config = dict(
    color_jitter=0.2,
    encoder_norm='layernorm',
    encoder_conv_stem=False,
    decoder_norm='batchnorm',
    batch_size=128,
    decay_fraction=0.3,
)
Rows from block 6 of the decoder of a small image autoencoder, named by matrix and row number. Rows with one number belong to one channel. Each number is 128 + 24 x the weight over its row's rms, rounded and kept within 0 to 255. All counts start at 0.
After each channel's rows are labels from the 100 images, of 14976, where the channel reaches its highest value: "top examples" is what is common among them; "colour at peak" is the nearest of a few named colours to the mean colour under the peak. Only what is clearly more common there than usual is listed. The data: microscope photos of single blood and bone marrow cells.
# convs0: first 3x3 conv (decoder.decb.1.1.convs.0.weight, 64x64x3x3, each kernel summed), inputs 0-63
# convs1: second 3x3 conv (decoder.decb.1.1.convs.1.weight, 64x64x3x3, transposed, each kernel summed), outputs 0-63

convs0.33 [134 105 136 137 130  75 141 100 116 105 140 144 149 100 130 107 140 126 101 188 108 140 109 126 130 139 130 122 142  74 115  77 140 153 105 128 144 136 133 114 153  62 103 130 132 158 146 116  75 113  77 116 135 122 121 148 156 144 138 129 121 108 133  92]
convs1.33 [144 144 140 100 147 164 125  94 111 105 118  83 130 126 107 172 120 110 123  98 194 110 146 118 127 143 106 122 149 123 173 189 109  92 156 120 106 132 116 144  87 139 146 137 106  91 108 133 114 141 156 157  98 108 139 103 115 109 122 146 140 131 136 156]
top examples: cell type: segmented neutrophil; smear: peripheral blood
colour at peak: black; blue

convs0.24 [122 134 126 177  88  98 101 117 128 126 114 101 151 110 117 115 125 120  96  98  88 144 103 130 135  73  78 125 129 151  70 138 119 112 117 122  99 132 143 111 106 146 113 131 105 130 124 123 132 122 139 111 162 116 147 109 148 136  44 112 124 133 122  95]
convs1.24 [140 102 198 100 173 130 134 130 109 129 141 142 120 110 157 142 117 145 137 136 163 131 131  78 108 146 167 136 191  97 157 131 168 140 119 117 132 138 103 132 161 145 133 127  80 148 105 147 129 131 115 113 114 149 159 158 112 130 142  97 123 119  98 156]
top examples: smear: peripheral blood; cell type: eosinophil
colour at peak: grey

convs0.15 [128 130 113 133 167 124 132 145 130 109 138 125  93 170  91 124 120 107  80  95 114 106 125 113 114  60 141 132 133 133 100 120 148 100  98  96 138 120 133 113 141 124 148 132 133 149 124  96 114 147 190 143 153 138 133 155 150  80 128 123 149  94  74 124]
convs1.15 [174 152 108 108 159 125 193 130 131 143 101  60 124 102 107 111 155 108 139 116 116 136 150 138 130 144 106 117 134 131 144 136  88 146 111 164 119 185 143 126 129 158 117 125 138 134 129 144 131 112  76 105 133  86 122 152  95 130 150 148 139 118  92 123]
top examples: cell type: segmented neutrophil; smear: peripheral blood
colour at peak: purple

convs0.39 [102  99 125 146 107 132 145 130  87 117 110 102 182 156 123 127  88  95  81 128 131 150 134 166 130 117 149 125 156 207 142 125 134 144 110 137 119 128  89 126 114 181 126 116 113 137 124 133  97 163  92 120 115 126 115 102 128 125 143 145  94 121 141  96]
convs1.39 [178 169 140 119 153 126 114 152 114 113 129 168  93 124 158 144 160 180 123 118 146 126 107  85 114 146 111 150 124  64 129 118 142 123 143 123 122 145 190 102 136 110 125 156 140 104 137 142 137 116 135 124 116 145 139 146 114 110 127 135 178 102 109 170]
top examples: smear: peripheral blood; cell type: eosinophil
colour at peak: purple

convs0.44 [115 134 140 110 152 128 135 134 145 123  42 120 120 207 123 125 138 119 131 133 115 157 114 124 122 140 121 116 101 149 109 119 133 125 172 151 165 117 128 134 120 104 111 124 139 121 169 115 127 156  98 147 150 119 101  92 139 140 150 139 137 167 106  68]
convs1.44 [116 109 140 132 128 116 137 155 108 116 193 159 168  80 125 141 123 128 103 136 161 108 130 166 158 138 141 138 145 121 145 136 119 138  90 125  82  97 135 146 122 139 153 126 109 136 149 122 123 104 157  85 107 149 139 178 109 134 141 160  96  85 153 161]
top examples: cell type: segmented neutrophil
colour at peak: black

convs0.42 [135 147 113 112 107 112 137 211  86 123 110 124 119 165 129 170 138 135  99 108 113 122 134 127 108 107 160 108 133 164 152 127 138 108 116 133 130 134 168 131 154 108 110  92 113 136 121 119 137 124 100 113 168 143 140  99 126  87 126 108 137 114 143 200]
convs1.42 [ 98 114 115 108 120 106 154  45 122 100 118 134 123 119 133 121 119 123 138 153 164 127 146 139 148 132  88 144 124 120 154 188 126 129 163  90 118 122 125 148 106 126 144 134 175 121 107 129 129 151 122 159  92 129 135 128 158 159 119 177 127 138 109  81]
top examples: smear: peripheral blood; cell type: segmented neutrophil
colour at peak: purple; blue

convs0.10 [114 121 108  90 156 175 127 123 108 113 145 101 152 149 120 126 128  97 152  81  97 119 123 156 120 100 144 191  97 118 120 134  87 167  94 111 138 162 138 111 136 164 109 136 170 122 136 136 127 148 167 137  95 123 137 126 154 126 159 147 115 137  85 129]
convs1.10 [139 121  81 161  57 128 135 140 104 141 128 130 122 111 135 143 150 155 123 164 183 109 104 143 118 134 119  92 142 138 144 144 130  85 131 148 134 128  82 125  67 106 114 147  99 140 106 107 150 102 112 124 162 123 108 119 104 169 141 126 148 116 149 137]
top examples: cell type: segmented neutrophil; smear: peripheral blood
colour at peak: purple; blue

convs0.26 [103 117 112 115 112 105 126 140  94  76 114  83 115 168 117 138 151 103 101  95 118 114  71 116 122 113  86 134 105 158 128 125 119 126  80  97 109 136 152 162 132 128 142 137 136 157 120  98 130 113 139 170 131 121 168 101 152 103  81 117 112 139 126 150]
convs1.26 [130 180 158 177 141 132  88 118 140 129 124 144 136 135 125 114 173 131 136 145 116  85  96 124  95 110 119 159 131 106 128 132 141 143 120 153 138 104  92 103  86 153 118 116 167 102 120  94 134 156  82  60 128 148 122 111 106 122 139 128 130 154 140 108]
top examples: smear: peripheral blood
colour at peak: pink

convs0.22 [137  96 101 145 158 127 135 124 160 171 114 111 126 101 130 128 149 115 138 129 140 142  80 116 119 137 185 103 150  96  99 119  99 161 177 144 138 151 122 139 110 131 134 137 127 106 166 140 119  89 161 113 163 138  92 144  63 107 142 135 111 128 158 124]
convs1.22 [ 93 144 193 135 105 104 136 148 114  87 134 142 149 132 136 158 104 142 149 149 136  91 148 134 112 125  75 129 111 105 176 152 118 116  90 137 105 115 120 108 127 128  67 136 121 150  99 116 117 115 120 135  91 165 157 119 171 125 136 138 124 153 110 151]
top examples: cell type: segmented neutrophil; smear: peripheral blood
colour at peak: pink

convs0.17 [116 111 133 147 111 131  98 128  91 105 156 133 130 132 160 136 167 141 133 105  91 142  86 125 109 150 128 117 147 148 135 133 133 116 122 131  93 156  56 162  63 121 140 124 113 127 154 104 143 143 120 106 136  92 134  77 140  97 125 144 179 115 123 126]
convs1.17 [128 105 145 100 127 116  67 132 148 115 119 100 133 135 144 120  98 145 106 125 204  88 126 131 155 109 123 143 128 108 127 105 150 148 110 129 182 128 159 111 165 112  84 151 104 121 118 143 128 123 143 119 123 177 136 156 106 138 138 120  84 135  89 124]
top examples: smear: peripheral blood
colour at peak: blue

convs0.23 [140 160 133 109 140 119 144 123 135 107 129 118 129  75  96 114 185  33 137 140  82 133 134 119 108 131 121 109 124 115 127 133  90 146 124 164 130 107 158 117 159 141  78 116 136 115 107 138 148 144 152 137 156 136 136 161 114 148 122 128 133  95 124 144]
convs1.23 [129  83 145 150 113 130 128 145 112 124 155 139 141 151 150 137  97 184 129 106 188 139 140 147 139  83 142 130 134 103 130 112 149 103 146  94 144 163  95 141  99 121 136 144  96 134 126  82 126 112  92 111 111 101  89  84 123 107 164 138 139 124 159 125]
top examples: smear: peripheral blood
colour at peak: pink

convs0.0 [104  89 110 110 129 107 142 135 128 130 153 153  92 137  93 147 134  83 144 139  66 149 175  89 141 116 125 110 140 165 131 129 103 137 148 141 135  93 135  70  88 168 148 101  94 120 126 159 136 142 123 124 126 134 145 173 131 160 126 116 121 122 115 143]
convs1.0 [174 148 158 145 146 123 169 113 111 152 119 127 134 130  96 106  50 123 110 121 137 144 158 128 122 128 106  84 120 112 145 119 142 107 135  99 131  80 143 167 167 121  90  91 126 134 127 116 112  97 108 157 123 108 112 105  98 150 146 132 115 154 161 113]
top examples: smear: peripheral blood; cell type: segmented neutrophil
colour at peak: pink

convs0.59 [143 110 156 126 137 141 119 124 105 120  99  77 135 126 141 139 118 138 136 110 120 122  90 187 111 117 131 120 135 143 126 133 102  65 146  90 169 126 114 154 154 138 176 140 128 112 145 107 134 205 101 107 157 135 144  92 150 119 147 124 125 122 146 144]
convs1.59 [101 167  96 119 125 124 121 142 151 101 121 135 111 147 116 126 145 149 123 136 161 127 145  90 141 123 131 127 117 125 106 154 145 189 108 187  41 117 164 106 140 101 111 115 112 139 140 132 121 107 118 154 108 151 107 135 144 143  78 151 140 112 138 126]
top examples: cell type: segmented neutrophil; smear: peripheral blood
colour at peak: blue

convs0.20 [ 86 127 103  92 135 117 115 112 113 107 117 113  94  95  99 130 156 132 113 119 144 125 152 108 139 170 105 150 119 122 143 124 113 125 102 111 117 115 115 125 100 154 118 114 159 127 126  98 156 137 104 127 155 104 214 131 131 102  72 109 175 112 100 143]
convs1.20 [196 140 149 157 115 155 115 118 149 143 146 102 136 144 115 110 113  77 131 115  98 101 144 144 102 116 138 113 124 123 121  89 161  90 141 136 174 123 108 136 161 116  59 117 135 127 146 115 136  92 145 122 105 142 113 133 110 116 152 135 101 158 171 119]
top examples: smear: peripheral blood
colour at peak: purple

convs0.58 [144 104 124 138 129 113 132 123 133 112 121 124 126 142 111 118 133 133 139 104 110 102 117  37 117 131 106 119  55 131 139 140 158 116 101 123  47 128 126 120  79 152 148 117 160 123  92 138 119 132 154 122 139 118 155 126 115 118 109 137 154 144 150 130]
convs1.58 [ 83 139 120 134 135 107 106  91  92 140 133 116 110  81 104 127 139  88 128 142 159  97 106 148 126 120 171 152 172 146  92 183 118 130 156 121  86 109 134 158 127 115 137 156 152 112 110 102 144  90 125 159 136 161 119 159 151 130 111 156 125 111 124 114]
top examples: smear: peripheral blood
colour at peak: purple

convs0.16 [145 164 144 130 151  34  74 107 116 148 109 141 156 135 125 137 126 104 148 110 120 146 146 121 116 129 148 142  99 153 123 145  74 110 165 117 132  90 115 106 130 122 113 125  87 105 109 120 119  92 133 101 128 146 133 149 135 165 131 145 140 137 151 152]
convs1.16 [ 96  69 132 115  83 181 142 137  95 132 151 152 104 143 143 145 115 102 151 169 183 122  93 142 100 132 116  89 153 137 144 157 147 162 126 161 134 115 130 114 120 127 140  83 110 178 115 120 143 158 113 122 105 128 102 122 140 133 132 141 120 110 138 116]
top examples: smear: peripheral blood
colour at peak: black

convs0.61 [164 110 142 133 131  81 170 119  90 171 197  94 143 141 118 132 126 126 134 108  60 117 130  87 138 137 131 136  82 130 107 137 150 112 129 136  92 113 143 108 122 145 118 132 116 104 114 150 142 124 118  98 119 124 133 143 117  91  97 108 136 116  88 147]
convs1.61 [ 79 136  93  86 114 140  76 136 130 138 111 146  83 108 121 124 122 127 138 134 186 108  98 155 104  92  98 121 140  89 156 128  95 155 160 138 106 113 115 126 117 136 147 120 158 136 120 162 137 108 132 167 131 103 129 131 157 183 133 118 158 126 138 121]
top examples: smear: peripheral blood
colour at peak: purple

convs0.63 [144 108 189 130 121  99  79 124 117 104 185 105  59 136 125 122 145 113 101 161 133 148 118 117 138 122 133 136 138 127 136 133 163 141 125 143 101  92 106 115 137 147 125 109  93 120 150 121 139 122 109 177 122 121 147  76  91 142 138 145 162 120 113 130]
convs1.63 [104 185  87 111 133 117 162 131 165 128 100 120 138 136 128 143 145 158 126 101 107 122 150 136 148 138 110 165 129  99 127 125 104 139 128 151 145 172 134 135 113 103 143 159 140 133 113 147 135 128 129  60 124 139 168 185 147 139  94 118 166 170 137 128]
top examples: smear: peripheral blood; cell type: segmented neutrophil
colour at peak: pink

convs0.46 [125  94 116  58 134 120 127 100 109 103  95  95 187 142 117 165 125 127  86 145 115 116 116 115 109 188 128 117 139 116 161 109 118 122 155 118 150 136 114 124 127 156 135 141 111 115 122 138 143 173  94 133 113 126 136 164 185 149 135 114 136 131 123 151]
convs1.46 [154 166 113 164 137 109 123 137 154 136 109 146  98 123 149 135 126 142 121  97 152 126 124 109 164  99 138 150  71 119 125 160 156 152  92 131  96 111 143 114 114 105 114 114 129 126 145 118 118  58 168 102 144 144 106  90  90 129 132 157 137  86 104 139]
top examples: smear: peripheral blood; cell type: eosinophil
colour at peak: purple; black

convs0.47 [114 144  87 166 177 161 131 134 129 112 103 142 211 166 118 120 117  89 119 146 117 143 116 114 122  85 141 118 135 121 108 120 130 144  77 111 122 129 175 122 111  99 173 128 123  95 161 128 123 161 123 154 108 125 144 145 136 133 130 145 117 142 149 135]
convs1.47 [ 96  61 153  95 107  97 116 121 118 125 145 111  71 124 129 140  78 142 129  75 168 118 136 172 143 164 118 141 151 165 151 109  89 103 144 112 148 125 125 142 140 144 139 145 121 140 103 132 133 115  91 135 134 124 121 110 148 143 114  98 144 115  94 123]
top examples: smear: peripheral blood
colour at peak: black

convs0.6 [134 103 136 144 164 112 120 115 118 132 127  90 127 138 165 131 108 130 139 117 137 145 115 120 143 163 138 106 152 132 116 146 143 153 127  81 116 141 126 160  93 114 132 141 113 135 111 185 101 117 147  47  82 163 121 110 142 147 156 149  81 130 148  97]
convs1.6 [155 149  75 132  91 156 108 139 143 135 157 158 157 122 100 125 123 117 100 159 151 118  93 118 125 100 121 102  94 155 165 125 108  90 131 135 122 127 125 136 124 156 135 112 100 110 157 112 120 149 119 171 202 111 134  82 117 117 127 126 154 121 156 150]
top examples: cell type: segmented neutrophil; smear: peripheral blood
colour at peak: white

convs0.36 [157  96 163 102 163 160 136 127 120  98 151 122 115 135 110 138 155 168 170 139  80 102 142 109 156 111 107 141 116 123 136 143  96 110 114 177 145  80 113 125 104 157 104  94 133 132 104 105 128  81 105 146  98 137 147 125 162 127 148 115 150 147 103 138]
convs1.36 [ 71 112  91 124  98 115  78 122 127 148 125 144 136 140 143 135 107 106 109 131 162 114 103 146 101  97 146 132 107 135 152 145 104 133 149  85 109 197 144 144 134 116 137 162  98 147 150 142 119 142 144 137 149  98 104 142  63 145 106 138 124 147 129 112]
top examples: cell type: erythroblast
colour at peak: black

convs0.54 [111 137 103 135 144 136 100 154 128 198 140 130 120  91 125 145  89 129 122 186 106 128 113 180 133 109 143 143 147 108 142 115  99 132 130 144 154 134 141 104 111 135 165 161 100  94 117 116 102 135 122 103 104 144 107 106 159 129 150 104  89 119 101 170]
convs1.54 [111 117 131 130 144 121 141 117 160  94  97 157 131 168 135 122 134 146 142  87 203 141 156 107 130 132 111 105 114 119 126 156 165 165 130 137 107 145 130 149 144 116  83  86 158 184 134 135 111 128 112 114 139 141 122 153 112 157 109 165 129 173 145 126]
top examples: cell type: segmented neutrophil; smear: peripheral blood
colour at peak: black; blue

convs0.5 [126 114  92 101 115 115 163 135 147 165 148 127 133 129 137 125 136 147 151 110  86  99 103  70 101  69  76 136 109 135 144 126 142 135  92 134  87 130 132 110 123 144 114 114 114 133 123 115 122 113 141 128 115  94 182 124 131 117 171 128 134  89  88 153]
convs1.5 [118 147 105 146 104 122 130  92 141 132 127 149 125 109 133 142 198 108 133 133 141 157 178 144 113 135 143 139 166 104 111 177 113 113 157 124 143 111 132 158 134 115 178 157 154 173 141 159 152 129 103 134 157 114 133 161 132 142  85 120 123 172 144 124]
top examples: smear: peripheral blood; cell type: segmented neutrophil
colour at peak: purple; blue

convs0.51 [134  97 140 156 126 128 107 111 109 140 104  52 169  81 166 139 136 158 133 166 101 132 114 130 162 126 145 143 128  99 145 129 146 117 152 183 153 130 111 146 138 105 122 129  88 118 164 164 121 127 137 154 111 143 117 101 109 147 133 119 119 176 135 124]
convs1.51 [128 142 131 121 145 130 171 139  93 144 132 134 124 146  67 131 139 117 141 117 161 123 180 141 115 143  99  93 105 130 104 121 122 148 142  93 143 138 181  99 121 156  94 132 185 131 127  76 133  93  84 125 114 122 120 152 105 112 134 140 133  89 125 140]
top examples: smear: peripheral blood; cell type: segmented neutrophil
colour at peak: pink

convs0.55 [122 140 134 111 113 141  83 116 110 140 168 156 173 131 153 134 115 118 117  58 119 117 101 107 138 127  79 149 102 122 129 138 124 205 112 125 146 121 102 131 105 145 130 141 108 154 101 107 138  71 126 136  88 114 127 116 145 107 127 126 142 138 122 157]
convs1.55 [131 105 143 116 132 122 169 159 121 128 123  93  99 116 111 153 138 134 122 180 177 124 120 144 105 124 172 123 125 129 137 131  98  65 106 167 103 129 167 103 160 119  82 123 105  75 120 153 104 145 160 128 121  97 129 143 145 145 138 150 118 109 140 126]
top examples: smear: peripheral blood; cell type: segmented neutrophil; cell type: band neutrophil
colour at peak: purple

convs0.56 [122 135  96  83 169 111 131  85 111 136 153 121 148 131 122 101 141 147 145  93 120  76 150 166 131 176 146 125 119 122 167 137 122 129 140 124 132 115 126 113  99 137 114 132 164 132  87 110 130  96 120 141  81 134 130  99 136 101 109 186 140 148 170 147]
convs1.56 [162  90 182 129 141 125 138 153  97 134 145 125 126 131 148 115 100  91 125 106 170 177 101  96 139 142 131 124 125 112  99 106 160 144 128 116 119 155 138 163 150 128 154 136  54 141 138 128 141 159 135  93 164 117  99 153  93 146 132 131 136 111 119 114]
top examples: smear: peripheral blood
colour at peak: purple

convs0.27 [114 147 112 141 118 133 129 121 104 165 172 120 150  86 154 157 119 215 124  83 111 130  97 107 122 136 112 109 122  97 124 128 161 134 119 121 127 132 143 183 111 111 155 173  99 134 131 124 152 124  81 124 117 126 123 104 111 110 130 102 124 118 112 158]
convs1.27 [152 109 140 142 125 144  92 119 136 154 118 153 150 158 149 128  83  62 134 159 154 116 129 147 109 113 114 112 169 137 113 125 152 154 140 116 148 118 122  49 134 120 115  90 113 110 117 128 121 160 160 103 147 165 134 100 161 124 129 135 117 156 152 106]
top examples: smear: peripheral blood
colour at peak: pink