python train.py --dataset="microscope photos of single blood and bone marrow cells" --encoder_activation="gelu" --decoder_blocks_per_level=3 --decoder_attention=false --decoder_upsampling="pixel_shuffle" --warmup_steps=1520 --weight_decay=0.2
Rows from block 3 of the encoder of a small image autoencoder, named by matrix and row number. Rows with one number belong to one neuron. Each number is 128 + 24 x the weight over its row's rms, rounded and kept within 0 to 255. All counts start at 0. Numbers have three digits each.
After each neuron's rows are labels from the 100 images, of 14976, where the neuron reaches its highest value: "patch colour" is the nearest of a few named colours to the mean colour under the peak. Only what is clearly more common there than usual is listed. The data: microscope photos of single blood and bone marrow cells.
# fc1: MLP up (encoder.blocks.3.mlp.fc1.weight, 320x80), inputs 0-79
# fc2: MLP down (encoder.blocks.3.mlp.fc2.weight, 80x320, transposed), outputs 0-79

fc1.150:094121154108092147112149128134130116106133158145112141136140107189128178159130123188143109159158116164134149108140118128153088141126158131139144124140128147125058151153132127174130109156122128137131134134131111155183140089137135110142080120
fc2.150:150111112080127123131116117124097116101149138058126136105086161140144129140130128103136066121131108128135170141113114104138181146131108136119108124118148196109135130111114110115153136144149153147084148140153150102166136110091112105103164122
patch colour: purple

fc1.189:124123119105141159117135150123122140152145143129127151121153130140134120139128123130116169186141120115123165117136143119142097162108154114152142166135152055133099168138143163112106132144176119120172126152118173136147148147146098132173058129
fc2.189:094157125118154096118127164159122113085113175161109111146150156104108102130154113137121179145146157127142073142118103114128118143127155158147130140081125165123152109145124082101133127127101177127156083104150137136159138152147098103130137140
patch colour: pink

fc1.291:082139106137109133124152157139103086148107124124147130108135085158121126127184145134135129204127130141125139101153130112116145133112124167140095130087139122111118158058107141136142115156100175134112141107131150094133145116157127126077149122
fc2.291:146168124186139136104115094088154105158123085106134131141089149153117138109141150133132088095116130140141129143096123121107143117088122146129100114145125141128158095124140110151123126079136107117151095131104120170173112112124166093068156122
patch colour: white

fc1.295:096101147081120136131150151155124127135141161149115149164141123173146137121151162202144146127173138114143176113152149113069123137128139163123143113164132141160105120136119141178145133136132131125126130132139140177159120091138134137129083115
fc2.295:156140138103122120143142162153091132122083102117140143126118124152160148134130102076133083137139112120114177126109138155108170151140106134111208101117104143084110102164120109122131093152108141115127114142125134118148118112121096066108124127
patch colour: purple

fc1.36:178108055105120137105088128120136130117135138129133128154126153110136108143147131110143131124142096128120121107123102163120125152095118126101117215119108129100123117119125086119105124116164118181137117083139141098128133135083130144125072112
fc2.36:130091156077128162120144141166122126164147142128127115115118127125098133130154162139132129127102121118126150160119100116131125138115136130110132073138187194141120099110128093133105158119109124087146117170168145194104099139127107130141123165
patch colour: white

fc1.182:115142119182137092124131134145133126119139140128119110132169123153142103125091141142158168183134134083119134138096116104122124110093161172180157129104163155095117110126096104131121195142172142131144134132124114100090114108119166128128118121
fc2.182:140109175129122096155127139072133124161132098126144134164130118128130140130117143141127124100108137100151125120122144120169098157127129130130156101142156071135104139096134139119140089135102145123092142138103111171115064109165068093098156129
patch colour: black; blue

fc1.286:098106122155101121152107100127141100118150120143089146134080103159133165117151154132145159117135138187153105137064125147109174130146092167125135109135106101134134152099109141102132157105103146112123166126126098114093107118080133143111130150
fc2.286:090153154165142105147158138161121122155120114101123172144049122110120173133088150135124130106135164122142114103118088143161138123123125126139114119141122134065103135118129127131139123163124169121114119128172148121131147129144141090176174138
patch colour: purple

fc1.254:164134146117152174100139143154154137119157174155132144172163144158117148158093116169101099134132125158119155150087137106083120124151112120109156095128145119122106114158158152138136153135100129130145102156073121135086141148132129158147131163
fc2.254:112157089141097166144093140155148111139137085135104111120121089140132136113129148070131102113140151138145160162115136135137167160105116114152084126164082113119119142132117136097109096130086118157141146112106083145115130158121135133189098137
patch colour: pink

fc1.17:146129073146116143139100122123101074177154151084150115128163146119134144153149073128116126126153115117117149130087114142125074123082120127104139133111113069124103140118152136124112154170113086161121110090141135122115119104126141141153110133
fc2.17:143114117138160153154119130124149122164154140140114103080103128108130138155197184134153129144127136152120103144126134118160127146146123145089123082160125159080109157137088146154134113113150158097129131130142143179092106130166088139120132116
patch colour: pink

fc1.296:141168122135163133147112102130119110129128162125164091072151111091140114140116092106099100119094106117157128157133116151149070135105147134132120139101100109099139126122099147101126140113184138102116130104090110121084137128108136113112193129
fc2.296:139101117100126129153133177109146086222134133093115104152104157130166121132124113096153113162104126157096138162149157141122159142145122122126121106134121186121141136122151112133104146081143139136092126161100104136128096138120134147124122143
patch colour: pink

fc1.224:149098138150140152113139118120115102097157118154094140116125103106142181065118105168077115090103115148117136104108123151095092099149160101118087148134104147130129081162110134134108126118104079132144122134144133121099114113121091148145129151
fc2.224:104134148100102136127160130104128100223140143093124087133087128104140133134125111109147137157100115138083120145133146129094153120120104111105128121142154137130117126097132119165080146100139107119109108159102145115129077101095113127176117129
patch colour: white

fc1.305:122141164156134168175106131124145102118152130134111147167143126113143144196168150157138154081143169143150169129098136149162108125132126133146176103127124118156137146131112124136172091182143117128122092116136128101172107126125133123109126138
fc2.305:138135107149109111153128093107115151101107144127127139110111126113123107138186166149113129132142143134112073149124161152138091102148096109075144089124112121125130108126136140146139159103145131111150166168126137133100074148137099108055122100
patch colour: white

fc1.174:136133164119116141101123126087143111112143125134163133151105138141116121126000137140171109159129125108123100129139115154150157132133126132089125117130112098120119123126130146144122125126128141141160167131198129131118147150134125111128138133
fc2.174:136128131121125141139126131151121153155122103124092128170115115147140121133229140102131137127118111116076174142162123147095160134071112123140137121137114135128125152128164119188134119109163096131143150173148121131143143132103136145152132160
patch colour: grey

fc1.82:130108149129120191133088143114141137065156100151115122160130075150105131151119163161144125138135106125110123150168134110110162139170165089097137160125151143156123138145113146135136148119124164070130121140117143151136151108141128160167135115
fc2.82:107145138129117157138136144079104134078139103137134126142131121144163129146095145126105148135125163118150133154093130127084126161128178129165157148128150144093138068141124126127118160160133120182096122162108104134129126166123146155195119125
patch colour: pink

fc1.192:133147118107149113155140142112133148098141110144158092107119129152110081175120137096150123179108139118111110107121125125137131165104122147140118127166135098126137125098080140137200101169130170113097149109114163121094135162103134150094157131
fc2.192:149144139119094144133116134106151122108129118132142092143155152088125091124127143134104163098137114158157105180162165094126135104123150144141107124142120194140152121144175097119105098076080093152136113159131123119129126139085143101149128145
patch colour: pink

fc1.101:170087132132125148130129165115148140136110176143145128107097103098097095103144070137165088142133106127160180090137121123114084100134159121151134146133130155130092156082143127092130160158107145133127143130163128124102114101104143129112147138
fc2.101:125137149131175120092137093121137130089155101113163117172051118120137137148151190144145139122133163132127143136092099099122137127153105146129125091165105111133123149120136136140153184137127154128120109135092117132130143170133142181123129109
patch colour: purple; blue

fc1.115:130102128133128170144093128139147116130116156131137135114159112103133149139137082123104184132078144107121134168114121120106094131125160153132105146129114082101105120116089102072107143105154136100119143135120160073117143137132126111129189172
fc2.115:145066083145120155131116136160162136144137152110149127139096148089145072144117107094139101166139129093123130147148152150147159105160114154112150156139103156153103113118159109143110123116119122131114156115176099077094124108114154158123135116
patch colour: purple

fc1.190:119154107172122121137117170152128120176116124126136111110107137106121145063109142128136138129139142111162123139152126147160137135079132117167081118133112112107140169142127139114050102125158151153115129126163160143106156132146142160115126076
fc2.190:104108121152161093166122169129137124152099106151158112148107169110096126132114124116145081131079139104114138097135168125143162116109146163148102140122135122134077110123128141121117114118124090098130155117149157092129161158143164133069100150
patch colour: grey

fc1.303:115102104117128072104130150123128141075140122121113144106153115096110148187114121101140126113151162125124098118168106096117102122114141122172147089102120133084142124167084146118102135147143109144162119109161118104103170134121137125089146091
fc2.303:139104207149096147136159122098161137127171103123186126141153098109155126140106102134119120154099161109166078152107172126149097119167128139149140112108129126111128121146124101131117143168140127116138145119096129138130127154160143095091116125
patch colour: black

fc1.200:110125129101143106135111099127125114086135142109117125138130111125104110119127159124138106145079121105126079119178159108150144120080150136162118080091160155138130160127120108115103135114122090143152104135193118105083149080113145153095133132
fc2.200:132119171157114133156159069128131094216137124120161140133144132117137112137098088133155131129096133115147112149106127143120145133158152143129164135096125087108131135117126107129171135141164154117134157133092137108149097150130168093111146094
patch colour: black; blue

fc1.71:113096149115157091121146095102176123108089136132095160152092127141088120103132162135086134112117117140174101117161145080096153094140138148172159150126151163126121144151113147135132117109176129093113133102120102159099133140111104127139123115
fc2.71:129128172129109118134131121105133129172124095105088168129160151119166141133140105123139128161117163119113129114110125099130139131150113148139120108148152090157124157137138153100144117144155107136123118071104023087119144134147134106135147112
patch colour: black

fc1.201:115129121127110102125106128132157118114156111152129088137090175161108131146145098159102136090102105129132133150142119126104156143154137128144149188121166148104128120116106124135142115069132053078132146133114149131129139170099152121138107165
fc2.201:152125147172126116101101130146157127091143120116133089113156120149127166104161124116124086193127124099127131123137126127104137109161099131148098089114130131165116126134116129109131146148108041181135102141143142108125139098119166133150139155
patch colour: grey

fc1.195:140103151130140111110133102151134105116165128110137181151082100143149136198143141153132122110159106175125125142124121124127155141154107108140118137130132167152171133133129101136166186094132127137132139102146148162141076098147128094157104120
fc2.195:134206135113134119132135100131107096131132172142117129107152139122133124128150124103104104165106119147159119092113171116146121127135122086134119100133155106100145148159132084132115120135097111134091122141121152144098071137138116101203096133
patch colour: purple; blue

fc1.216:138137128121186152107153112108119090136138151113135126181113162149154127149134190087153108142120131164113084147161125123144129135155109161107160134159130174135088127170114123091097136151122127157146154129105124143127167166127132115113133151
fc2.216:121150142101148141159115149148109070135118118179129125146203091113142118106145126133104133108103105144151133135128092141123086182116131132100142132158133123133125140103137101120112132093099159147182112111119088169088127133128136100117133160
patch colour: blue; purple

fc1.6:108111135117121132124138145128110119138151131141169126142120129096121157072112136165132106098096154155120173090104095112109086125103146118109138123089108084116125110093118167138166128181149112195138124154159118090114111133130113151138143109
fc2.6:142131150070118100148147128104123097211119135136112095113073137115143170132103126116158114119117094131090118132165132128148139113105084096112140105142169097130113132104130146155127130104130137108099101154116111167140105105144116119104139094
patch colour: purple

fc1.131:125164119169112101152133149142114129127150106142127134126119153126152100166105129130127124091117157076155126121125140106087108128110147156146122130155148132115130120173114122154040161123197148126145160130116131156109136127161116090101141107
fc2.131:145109163118146137128104097117148131172124134120155121161140120135111089159080086123152129148115137089104108122129155167119087163113127130095148140117131075127138153153137120121132137175102140152107112103145093124111072150110122116118187103
patch colour: blue; purple

fc1.18:115145154142131147168119090139118100116185152143144128157155140119135125166140144154142136051143150152149166138116140136099153134124128144114103124164160124131177145093122109128112092151126119117095104132138133158157141144125159138060136109
fc2.18:107139155166121128108122124132139118092140142128124085127117105148108105147175144157111173159128156121122118112110136133142073104127135128070140107133099123171143169130113115169148165112102094133150156131148142141126093171113137151068148122
patch colour: white

fc1.50:129152179101110083138135113083132146090101120096076120129113102114135131136151115135094096143102098133117145112127136091138148105139118142171124084104126128120167163168110161098124128132091140084138159097123109124093107096127106116114156126
fc2.50:125114157082111151154148137094142131191129113097088167154135134134166147118133067123120127123117171141108152141126141108142115113153117124161150084163150139123136173121111141108116134110170135113137125107118046125115134117130129100140132130
patch colour: black

fc1.80:129151088095118135095118122181124120058125152123120145150146126099098126090138119145146101142132128106108112150154083113113157126138138118101105053138061097112101132090141106110137096146098147130131138133134112132099135133127138131129095137
fc2.80:118112104081084129145147156125103093251149138103126104138090124126138141133081124106140119114110124146091120117123129115119126159123130108110117124152146120125110121114136089147138134112157124131129090137102100138111092138105110120157125127
patch colour: white

fc1.32:131131101111088145098107047127140128093123124105100122089150091122129147105133148123130125152129108119137207166111131149141094121127111139168118124114132132134141085080155146142126115136173121140147127143113091166119095126116158139116107121
fc2.32:134136133128125144128142140136141124058168094152122146166158102118132126102116176117109102105173106094143185133153123103112144151119117143169123125121156101102124110146160172145138106121109169122106166109140121093135131088134171137144137125
patch colour: pink

fc1.243:118108136124124129117130136145144104127122125116141103154111141161153084149120128143167150192149096124131145133140113132143123139139128135123171128109152125156215119149135093142159066142109111150143185137134114121144183120133092116107109123
fc2.243:106091161114153115104117092085142109087111146117124138149109154117119085106172140125123166157136107111154101134148136137136115128126110149084106107127151123150152140078118152075133127128075158145105151131136150106187104116146116159118108125
patch colour: purple; blue